config.yaml
train_examples: 88335
image_size: 32
crop_scale_min: 0.3
isotropic: false
norm: "layernorm"
projector_hidden: 1024
learning_rate: 0.0035
ema_decay: 0.995
lr_schedule: "wsd"
final_lr_fraction: 0.1
warmup_steps: 40
weight_decay: 0.4
Rows from block 6 of a small self-supervised image encoder, named by matrix and row number. Rows with one number belong to one neuron. Each number is 128 + 24 x the weight over its row's rms, rounded and kept within 0 to 255. All counts start at 0.
After each neuron's rows are labels from the 100 images, of 14848, where the neuron reaches its highest value: "place" is the part of the image that holds the peak; "colour at peak" is the nearest of a few named colours to the mean colour under the peak. Only what is clearly more common there than usual is listed. The data: telescope images of galaxies (Galaxy Zoo DECaLS).
# fc1: MLP up (model.blocks.6.mlp.fc1.weight, 640x160), inputs 40-79
# fc2: MLP down (model.blocks.6.mlp.fc2.weight, 160x640, transposed), outputs 40-79

fc1.437 [119 128 128 128 128 128 128 144  79  68 128 102 128 128 128 203 128 128 125 128 128 128 128 128 178 128 128  98 128 128 128 187 128 128 128 118 122 128 128  84]
fc2.437 [133 128 128 128 128 128 113 128 128 128  92 169 128 128 185 255 114 128  45 138 128 101 128 128 128  75 154 128 123 128 128 128 128 128 128 128 128 128 128 128]
place: bottom right; centre
colour at peak: grey

fc1.197 [164 128 124  38 128 128 115 128  44 128 128 128 128 128 173 128 217 109 128 128 128 128 128 128  57 128 128 128  43 128 128 128 128 128 128 138 128 128 128 128]
fc2.197 [128 128 128 128 128 128 128 178 128 128 128 128 128 128 128 128 128 128  66 128 165 128 128 128 128 128 128 179 128 128 128 128 112 128  25 128 128  92 128 128]
place: middle right
colour at peak: brown; grey

fc1.169 [128 106 128 150 128 128 128  99 128  36 128 157 110 128 128 128 128 128 128 128 128 103 128 128 128 128  66 128 128  41 128 128 128 128 128 128 128 128 128 128]
fc2.169 [128 128 128 128 128  50 128  85 104 136 128  68  82 128 142 128 128 128 128 191 128 128  83 158 128 120 128 110 128  60 128 128 113 128 128 128 128 128 196 128]
place: top left; centre
colour at peak: brown

fc1.95 [ 68 128 128 128 128  76 128 128 128 128 128 128 128 128 200 128 128 128  63 128 128 128 149 145 128 128 128  74 137 128 139 128 128 128 128  66 128 128 114 128]
fc2.95 [128 128 142 125 128 101 118 128 128 128  69 157 128 128  64 128 128 128 128 128  94 148 128 128 128 128 128 128 128 155 128  34 160 128 110 128 128 128 128 128]
place: bottom centre
colour at peak: brown

fc1.512 [ 85 128 128 128 128 128 128 138 128 128 128 128  78 128 128 128 128 202 195 128 128 128 128 128 128 128 128 128 128 128 128 128 128 128  67 128 128 128 128 128]
fc2.512 [128 128  75 128 125  84  74 128 255 128 128 163 128 125 128 128 178 128 163 128  71 128 128 128 128 128 128 128 133 128 128 128 128 143 128 128  89 105 128 156]
place: bottom right; centre
colour at peak: brown; grey

fc1.93 [117 128 128 128 128 120 128 128 128 128 128 128 128 128 166 157 128 128 128 128 128 128 128 128 128 128 128 128 128 128 128 128 143  30 128 156 128  85 128 128]
fc2.93 [128 128 128 128  47 128 128 128 128 128 114 156  50 128 128 128 128 128 128 128 189  95 128 128 128 128 128 138 128 128 128 128 128 128  88 170 128 128 182 128]
place: top right; middle right
colour at peak: brown

fc1.431 [128  80 128 128 128  76 128 128 128 128 128 128 128 128 128  87 128 128 128 162 128  79 128 128 128 128 128 128 153 128 128 111 128 204 110 128 128 128 128 128]
fc2.431 [128 128 128 128 128 128 128 186 128 128  92 128 128 128 147 128 128 128 128 128 128 128  71 128 128 128  72 128 128 111 128 128 128 128 128 128 168 128 128  81]
place: top left; bottom centre
colour at peak: brown

fc1.88 [128 128 128 128  83 255 128 128 128 138 128 128 128 118 128 128 140 128 128 128 128  74 128 128 128 158 101 128  83 128 128 128 180 117 128  74 128 128 128 128]
fc2.88 [129 128 110 128 128 128 128 177 128 128 183 103  63 128 128 135 128 142 128 128 128 128 128 196 146 128 128 173 128 197 132 128 128  90 128 128 120 128  29 128]
place: top left
colour at peak: grey

fc1.599 [121 128 129 128 128 128 137 128 128 128 128  42 128 128 128 103 128 128 128 128 128 128 128 165 128 128  60 128 128 189 128 128 128 128 117  64 204 101 128 128]
fc2.599 [101 128 128 128 128 128 128 128 128 128 128 128 128 128 128 128 128 128 220 128 128 128 128 102 128 128 128 154 128 128 128 128 128 111 128 159 128 128 102 145]
place: bottom centre
colour at peak: brown

fc1.388 [107 128 128 128 204 128 128 128  97 128 128 128 128 128 128 128 128 128 128 128 128 100 154 188  65 180 128 109 128 163 128 128 128 127 165 128 134 128 128 128]
fc2.388 [128 144 128 128 128 128 128 128 128 128  80 128 126 128 128  94 199  64 113 128 128 128 128 128 128 128 128 128 149 128 128  41 144 128 128 105 135 128 128 128]
place: bottom right
colour at peak: brown

fc1.66 [150 128 128 128 169 128 128 128 128 121 128 165 128 128 110 238 128 128 128 128 128 128 125 179 128 128 128 128 128 128 128 107 128 128 128 128 128 217 128 128]
fc2.66 [128 128 128 151 128 128 128 128 128 171 128  91 128 128 128 128 128 128 128 128 149 128 128 128 145  87 136 128 128 128 128  85 128 177 128 128 128 128 128 128]
place: middle right
colour at peak: brown

fc1.440 [103 128 128 128 148 149 171 141 143 128 128 128 128 148 128 164 128 128 128 165 128 128 128 115 128 128 128 128 154 128  89  98 128 119 128 128 128 189   0 128]
fc2.440 [128 167 128 128 128 128 128 102 128 136 128 128 128 155 128 128 128 128 128 128 128 128 128 128 239 128 167 128 128 128 128 128 128 128  82 128 128 128 128 128]
place: middle right
colour at peak: brown; grey

fc1.237 [128 128 128 128 128 127 202 128 128 128 128 128 128 128 128 128 145 128 128 128 128 128 128 160 128 128 128 128 128 107 100 128 111 128 118 128 155 128 128  52]
fc2.237 [ 87 128 128 128 128 128 142 128 128 128 128 128 128 128 128 128 128 128 128 128 128  95  52 159 128 128 128 128 128 128  38 128 128 164 128 128 128 135 128 116]
place: middle left
colour at peak: grey

fc1.286 [128 112 109  56 128 128 128 194 124 128 128 128 128 128 110  41 128 128 143 202 192 128 128 128  93 128 128 128 128 128 128 128 128  74 128 128 167 128 128 106]
fc2.286 [ 32 128 128 128 128 128 128 128 128 128 128 128 128 128 114 128 128 128 128 128 125 128 128 128 128 128 128  75 128 128 128 128 128 128 128 128 128 128  36 128]
place: top left; middle left
colour at peak: brown

fc1.454 [128 135 128 128 128 128 128 128 128 138 128 128 128 128 128 128 128 128 128 128 128 128 134 128 128 128 187 119 138 128 128 128 146 128 189 155 128 146 164  72]
fc2.454 [ 86 128 128 128 204 181  89 128 128 128  83 128  93 128 128 128 143 135 194 128 128 128 128  95 128 157 128 128 128 128 128 128 128  73 128 128 128 128 136 128]
place: middle right
colour at peak: brown

fc1.539 [128 130 128 128  53 128 128 128  80 128 104 128 128 128 128 128 143 128 128 128 207 128 128 128 128 209 128 137  41 172 128 140 187 128 128 150 128 128 128 128]
fc2.539 [128 128 196 128 128 128 128  94 128 128 128 128 165 128 128 128  26 128 143 134 128 128 128 128 128 154 156 113 128 128  86 128  52 128 120 128 128 128 128 128]
place: bottom left
colour at peak: brown

fc1.534 [194 181 114 128 128 128 128 128 128  53 128 128 128  62 132 128 128 128 128 128 128 121 128  89 128 128 128 127 128 128 128 128 188 128 128 128 128 128 128 128]
fc2.534 [183 128 128 128 163 128 152 128 128 128 128 233 171 128 128 128 152  82  91 128 128 128 128 128 128 128 112 165 128 194 160 132 128 128 128 128 121 128 128 128]
place: middle right
colour at peak: brown; grey

fc1.284 [128 128  73 128 128  69 128 128 173  53 128 128 102 128 128 101 128 128 128 128 128 128  48 131 128 128 128 128 128 128 128 135 128 128 128  78 143 133 128 128]
fc2.284 [128 128 128 128 128 181  72 128 150 128 217 128 209 125 184  92 128 128 119 128 128 116 128 131 118 128 128 128 128 128 128 128 128 128 128 111 164  73 128 128]
place: top left; top centre
colour at peak: brown

fc1.352 [128 128 128 128 236 128 128 128 128 128 155 128 176 128 128 128 128 128 101 128 163 128 126 128 128 128 128 128 128 147 163 128 128 128 128 128 128 128 128 129]
fc2.352 [128 128 128 128 157 149 127 128 128 128 128 188 128 159 128 128 135 128 168 128 128 128 149  99 128 128 128 151 128 206 128 128 128  93 128 127 128 128 128 182]
place: middle right
colour at peak: brown

fc1.387 [110 128 128  95  93 128 128 128  94 128 128 128 128 128 128 198 180 128 128 128 128 128 128 128  90 128 128 128 128 172 128 128 147 128 115 128 128 125 128 128]
fc2.387 [136 128 128 128 128 106 147 202 139 128 128 128 132 128 111 111  96 117 128 128 138  87 128 107 128 179  95 128 128 196  82 128  76 158 128 128 128 128 160 109]
place: bottom centre
colour at peak: brown

fc1.453 [128 128  52 128 182 147 128 128 128  95  62  51 115 128 128 113 194 128 148 128 128 128 128 128 128 131 128 128 128 128 128 130 128 113 128 128 140 103 128 128]
fc2.453 [128 128  95 128 141  94 128 128 128 128 120 128 128 128 109 128 128 128 165 128 128  98 186 147  93 109 128 128 128 128 128 128 128 128 128 105 171 105 128  79]
place: bottom right
colour at peak: brown; grey

fc1.605 [164 128 128 128 173 128 128 128 128 135 128 107 128 128 150 230 128 128 128 128 128 216 155 112 128 128 155 128 128 128 128 128 128 128 128 128 128 154 170 128]
fc2.605 [167 128 128 123 138 128 128 132 128 128 128 128 128 128 128 162 128 128  92 128 128 128 128 128  79 102  60 140 128 186 128 128  50 128 128 128  19 128 101 128]
place: centre; middle right
colour at peak: brown

fc1.82 [128 128 128 128 128 128 128 133 128 147 146 128 128 128 128 128 128 128 128 150 128 128 128 154 128 128 128 128 128  99 128 128 128 128 128 128 128 128 128 128]
fc2.82 [128 128 128 128 128 128 128 128 128 128 128 128 128 171 128 128 153 128 128 160  92 128 128 128 128 128 128 135  78  38 128 128 107 128 128 128 121 102 128 128]
place: bottom right
colour at peak: grey; brown

fc1.156 [125 128 164 128 128 109  79 128 125 128 128 148 188 128 128 128 137 128 128   0 175 128 128 128 212 128 128 128 128 164 128 128 128 128 128 128 158 128 128 128]
fc2.156 [128 127 128 138  64 114 128 128 128 120 128 128 128 128 128 128 128 108 128 180 188 128 128 128 121 128 128 128 128 128 128 128 128 128 128 128 128 128 128 128]
place: top centre
colour at peak: brown

fc1.603 [104 112 136 128 128 128 128 124  96  51 128 128 100 128 128  83 128  65 128 128 128 128 109 128 128 128 155 168 128 128  82 128 163 128 128 128 128 128 128 128]
fc2.603 [128 128 128 128 164 128 128 128 110 128 128 128  82 128 128 128 128 128 128 128 128 128 128 128 139 123 142 128 128 128 128 128 116 128 128 128 146 134 128  95]
place: centre
colour at peak: grey; pink

fc1.396 [128 128 128 100 194 128 128 111  20 128 128 128 128 128 128 126 128  96 128  97 128 128 126 128 128 103 147 128 172 128 128 128 128 128 128 141 128 128 148  69]
fc2.396 [160  79 128 140 208 128 128 128 126 147 128 230 128 128 145 128 128 128 128 128 142 128 128 128 128 128 158 128 116 128 128 161 128 128 128 116 128 128 128 128]
place: centre
colour at peak: grey

fc1.29 [128 128 128 128 128 128 128 128 128 127 128 128 128 134 128 128 128 128 128 128 128 128 128 128 128 128 135 128 128 128 128 128 108 128 128 128 181 147 128 128]
fc2.29 [128 128 128 128 128 128 128 128 128 122 128 128 128 128  38 194 104 128 128 128 119 128  62 128 142 128 128 128 128 128 160 128  60 128 128 109 128  76 128 128]
place: top right
colour at peak: brown

fc1.216 [128 128 128 128 128 128 128 128 111 128 128 128 128 128 128 128 103 128 128 128 117  71 128 128 128 133 214 128 128 128 128 128 128 128 128  24  96 143 128 128]
fc2.216 [ 77 128 128 128 128 128 128 128 215 136 128 184 128 128 131 128 128 128 128 172 104 128 128 128  56 128 128 216 128 112 108 128 124 128 128 128 128 128  96 128]
place: bottom right; bottom centre
colour at peak: brown

fc1.9 [136  94  92  77 128  97 128 128 128 115 139  87 128 128 128 128 128 128  75 128 128 128 128 128 179 128 128 128 161 125 128 131 157 128 128 173 109 128 128 128]
fc2.9 [128 128 149 128 128 128 154 128 128 128 128 128 128 128 128  39 128 128 128 128 128 128 128 128 162 128 128 128 128  90 128 151 128 128 128 146 128 128  79 128]
place: middle right; middle left
colour at peak: brown; grey

fc1.120 [138 195 128 128 128 128 128 128 219 128 128 128 128 128 103  74 113 128 128 162 128 128 128 128 179 111 128 128 128  77 114 128 169 128 128 128 128 128  81 132]
fc2.120 [128 128 128 128 128 171 128 128 128 128 128 128 128 150 128 128 128 128 128 128 158 128 128 128 128 128 169 103 137 128  80 128  84 204  66 105 128 128 128 147]
place: top left; top centre
colour at peak: brown

fc1.377 [128 128 128 128  82 176 128 128 128 128 128 123 128 128 128 128 121 128  41 173 128 128  51  58  96 128 128 102 168 128 107 128 128 128 128 128 128 128  84 176]
fc2.377 [128  89 184 128 128 118 166 128 128 128 128 128 128 128 128 128 128 128 128 128 164 136 122 128 121 132 128 121 128 128 116  67 128 128 128 128 137 128 128 106]
place: bottom right
colour at peak: brown

fc1.104 [128 128 128 128 128 145 128 128 128 123  51 163 128 137 128 128 128 104 128 128 128 128 123  86 128 128 179 138 128 128  55  48 128 128 128 128 150 128  53 128]
fc2.104 [158 128 128 128 128 128 128 151 128 104 128 128 128 156 128 128 128 128 128 128 128 128 128 128 206 128 128 128 128 128 128 142 128 128 128 100 128 128 143 128]
place: middle right
colour at peak: brown

fc1.635 [128 178 117 128 142 128 128 168 100 146 128 185 128 132 128 128 171 128 128 128 128 128 128 128 128 128 128 128 128 128 128  91 128 128 128 128 128 128 128 128]
fc2.635 [128 128 166  39 174 128 128 128 128 128 128 216 128 128 128 128 128 126 135  91  96 168 128 128 128 128 130 128 128 128 150 128 128 128 145 128  98 128  89 128]
place: top right; top left
colour at peak: brown

fc1.444 [128 128  84 128 128 128 128 128  54 113 128  89 128 128 128 128 128 128 128 128 128 128 128 128 128 128 208 128 128 119 128 197 154 128 128  49 128 128 130 128]
fc2.444 [128 128  81 128 101  62 128 128 113 128 128 128 128 122 128 128 128 128 101 128 128 128 128 104 128 128 112 128 110 145 128 178 128 128 128 180 120 128 128 107]
place: middle left; middle right
colour at peak: brown; grey

fc1.26 [128 124 128 128 128 168 120 128 128 128 128 128 154  43 108 128 134 128 128 128 152 128 128 128 125 128 128 128 128 128 128 128 128 128 128 204 128 128 128 128]
fc2.26 [128 128 128 128 116 128 128 128  70 128 193   6 161 128 128 149 128 128 128 128 128 128 128 128 149 128 128 147 128 145 156  89 128 129 128 128 128  88 128 128]
place: bottom centre
colour at peak: brown

fc1.362 [181 128 128 128 128  64 128 143 141 111 136 102 128 128 128 128 128 128 128 128 106 128 128 128 128 144 128 168 128 128  82 128 145 101 178 128 178 148 128 128]
fc2.362 [128 128 128 163 128 128 128 128 154 127 128 222 128 116  87  99 103 128  98 184 128 128 185 128 128 128 128  95 151 149 128 125 128 128 128 128 128 128 128 128]
place: centre
colour at peak: grey; pink

fc1.480 [118 128 128 128 108 128 128 135 105 128 128 128 128 128 128 128 107 128 128 128 147 128 128 128 128 128 128 128 128 128 128 121 103 128 128 128 128 128 128 128]
fc2.480 [ 81 128 128 128 128 128  67 128 128 162 128 128  61 128 148 128 101 128 128 128 128 142 128 128  95 128 132 115 128 204 156 128 105 128 128 164 128 128  37 117]
place: top left
colour at peak: brown

fc1.180 [128 128  58 128 128 128 128 128 128 186 128 128 128 123 190 128 115 128 128 154 128 128 128 128 128 197 147 128 128 128 131 128 128 128 128 128 139 128 159  86]
fc2.180 [128 128 109 128 128 128 128 128 128 128 128 128 210 128 128 128 128 128  72 128 128 128 143 128 128 128 128  70 128 128 187 128 128 128 128 128 128 128 128 128]
place: middle right
colour at peak: brown

fc1.581 [128 128 123 128 128 128 128  80 128 128 119 128 128  95  64 139 128 128 128 128 133 128 119 104 128 128 139 128 128 128  80 128 128 128 128 182 128  59 128 131]
fc2.581 [128 128 128 128 128 128 128 128 128 193 128 128 128 128 128 128 128 128 128 128 128 128 128 128 128  96 128 112 128  73 128 128 152 128 128 128 128 125 128 116]
place: bottom right; centre
colour at peak: brown

fc1.369 [128 128 128 128  88 153 128 128 130  85 128 178 116 128 128 128 128 128 128 128 128 128  79 139 128 128 125 128 128 128 128 128 129  99 128 128 128 128 110 128]
fc2.369 [119 128 128 128 128 128 128 128 128 187 128 128 128 128 128 128 140 128 170 128 128  82 128 130 128  77 128   0 128 130 109  68 128 128 128 128 109 128 128 193]
place: top right
colour at peak: brown

fc1.410 [128 128 128 128 128 128 128 120 128 145 128 128 128 128 128 169 128 128 128 184 172 128 128  56 171 179 128 128  73 128 128 176 128 128 128 108  81 128 128 128]
fc2.410 [115 115 128 128 128 128 157 128  78 128 128 128 128 122 128 128 128 178 128 128 128 128 128 136  69 128 132 154 128 128 128 128 128 128 128 128 128 128 128 128]
place: bottom right
colour at peak: brown

fc1.343 [149 128 128 128 121 128 128 128  98 128 185 167 128  59 128 127 128 161 128 128 128 128  86  79 118 128 120 128 128 110 142  88 135 128 101 190  91 110 185 142]
fc2.343 [128 126 133 128 128 128 128 128 133 128 128 128 128 128  53 128 135 128 197 128 128 108 128 128 128 128  80 186 128 128 128 128 128 128 128 128 174 128 163 107]
place: top centre
colour at peak: brown

fc1.361 [128 128 128 128 128 128 128 128 128 108 128 128 128 128 128 128 200 128 128 128 175 128 128 128 201 128 128 128 128 128 128 128 155 128 128 128 128 128  97 238]
fc2.361 [ 72 128  81 160 128 128 105  53 128 181  76 128 128 128 128 128 128 128 128 128 128 128 128 128 128 128 104 137 128 128 128 128 107 222 128 128  80 123 128 128]
place: middle left
colour at peak: grey; brown

fc1.226 [128 128 193 102 128 199 128 128 128 182 128  95 128  82 139 152 128  52 157 128 128 135 128 128 128 128 128 128 106 128 128  64 223 128 128 176 124 128 128 128]
fc2.226 [128 128 128 156 128 185 128 128 128 110  68 181 165 128 128 119 128 128 128 128 128 193 128  95 158  83 128 128 128 128 128 138  86 128 154 128 128  50 128 128]
place: bottom left
colour at peak: brown; grey

fc1.346 [181 128 128 128 195 136  70 128 151 128 149  74 128  86 128 128 128 131 128  59 128 128  69 128 128 128 163 128 128 128 128 128 128  64 128 154 128  86 128  43]
fc2.346 [128 119 128 128 128 128 128  69 147 128 128 103 128 128 128 128  47 128  67 140 128 128 128 128  79 128 128 128 128 128 128 128 138 128 153 128 128 128 128  55]
place: centre
colour at peak: grey

fc1.546 [ 96 128 128 128 128 120 128 128 128 128 128 128 128 128 128 128 128 128 128 128 128 128 128 128 128 128 128 137 128 128 123 128 144 128 128  62 108 128  25 121]
fc2.546 [128 128 128 204 128 128 128 128 128  87 131 171 128 196 146 201  72 128 128 128 194 128 128 139 128 128 128 128 128 128 128 128 128 176 128 128 128 128 128 199]
place: middle right; centre
colour at peak: brown; grey

fc1.363 [128 128 128 128 128 128 128 128 128 128 128 128 128 128 128 144 128 189 128 128 128 131 128 128 128 128 128 128 128 128 128 128 128  57 128 128 186 139 128 128]
fc2.363 [128 128 128 128 128 128 128 128 128 175 128 128 128 128 128 128 128 128 128 128  85 128  91  64 128 128 128 128 128 128 128 193 215 119 128 128 128 128 118 128]
place: top left
colour at peak: brown

fc1.445 [119 128 128 170 128 128 128 144 128 128 128 128 145 128 128  78 128 207 128 128 128 128 128 128 128 128 203 162  78 128 128 128  90 128 128 128 128 128 128 141]
fc2.445 [128 128 128 156 128 128 185 128 170 128 174 128 128 232 128 128 128 128  84 128 128  47 128 128  89 128 128 128 128 100 128 119 202 128 128 128 128 128 128 128]
place: top right
colour at peak: brown

fc1.72 [128 128 128 128 128  49 128 109 128 128 128 128 128 136 128 128 128 128 128 128 128 128 128 219 128 128 128 128 139 128 116 128 172 128 164 128 172  92 128 128]
fc2.72 [128 128 128 144 128 134  58 128 128 128 128 128 128  84  99 128 128 192 128 128 128  93 128 128 109 128 128 131 121 136 188 128 128 128 128 145 128 128 128 128]
place: middle left
colour at peak: brown

fc1.549 [128 107 128  54 128 128 128 128 128  62 128 103 128 128 128 128 128 128  65  99 128 128 128 128 128 128 128 128 216 128 128 128 149 128 128 128 128 128 128 128]
fc2.549 [128 128 128  83 128  58 128 128 128 105 128 139  58 128  27 128 135 128 128 128 128 128 128 128 128 128 128 128 128 128 115 194  70 128 128 128 128 146 128 128]
place: middle left
colour at peak: brown; grey

fc1.49 [190 208  94 191 128 128 128  68 128 128 128 128 128 128 128  88 128 128 128 128 128 128 128 128 132 128 128  74 193 208 128 128 148 128 128 195 128 128 131 128]
fc2.49 [128 122 128 128 128 128 128 128 128 147 128 139  80 128 128 128 128 143 128 128 128 122 170 152 128 128 128 136 128 128 128 128 128 128  93 163  92 128 128 140]
place: top centre
colour at peak: brown; grey

fc1.187 [128 128 128 128  89 128  87 128 189 128 128 128 128 128 128 191 128  59  37 128 128 128 105 104 128 128 128 128 128 128 128 128 128 128 128 128  96 128 128 128]
fc2.187 [128 128 128 128 136 128 128 128 116 128 128 128 166 128 128 128 128 128 128 128 128 176 128 128 128  57 140 128 128 128 128 128 159 128 128  89 128 167 112 151]
place: bottom centre
colour at peak: brown

fc1.326 [123 187 128 128 128 128 128 128  75 141 165 128 120 128 128  85 130 128 128 128 128 128 128 128 128 128 138  51 128 128 128 128 128 128 128 128 128 128 128 128]
fc2.326 [ 98 128 128 128 128 152 128 128 152 153 106 128 111 145 121 128 128 128 161 128 128 180 128 152 128  73 128 128 128 128 128 128 201 128 124 128 120 128 171 128]
place: top left; top right
colour at peak: brown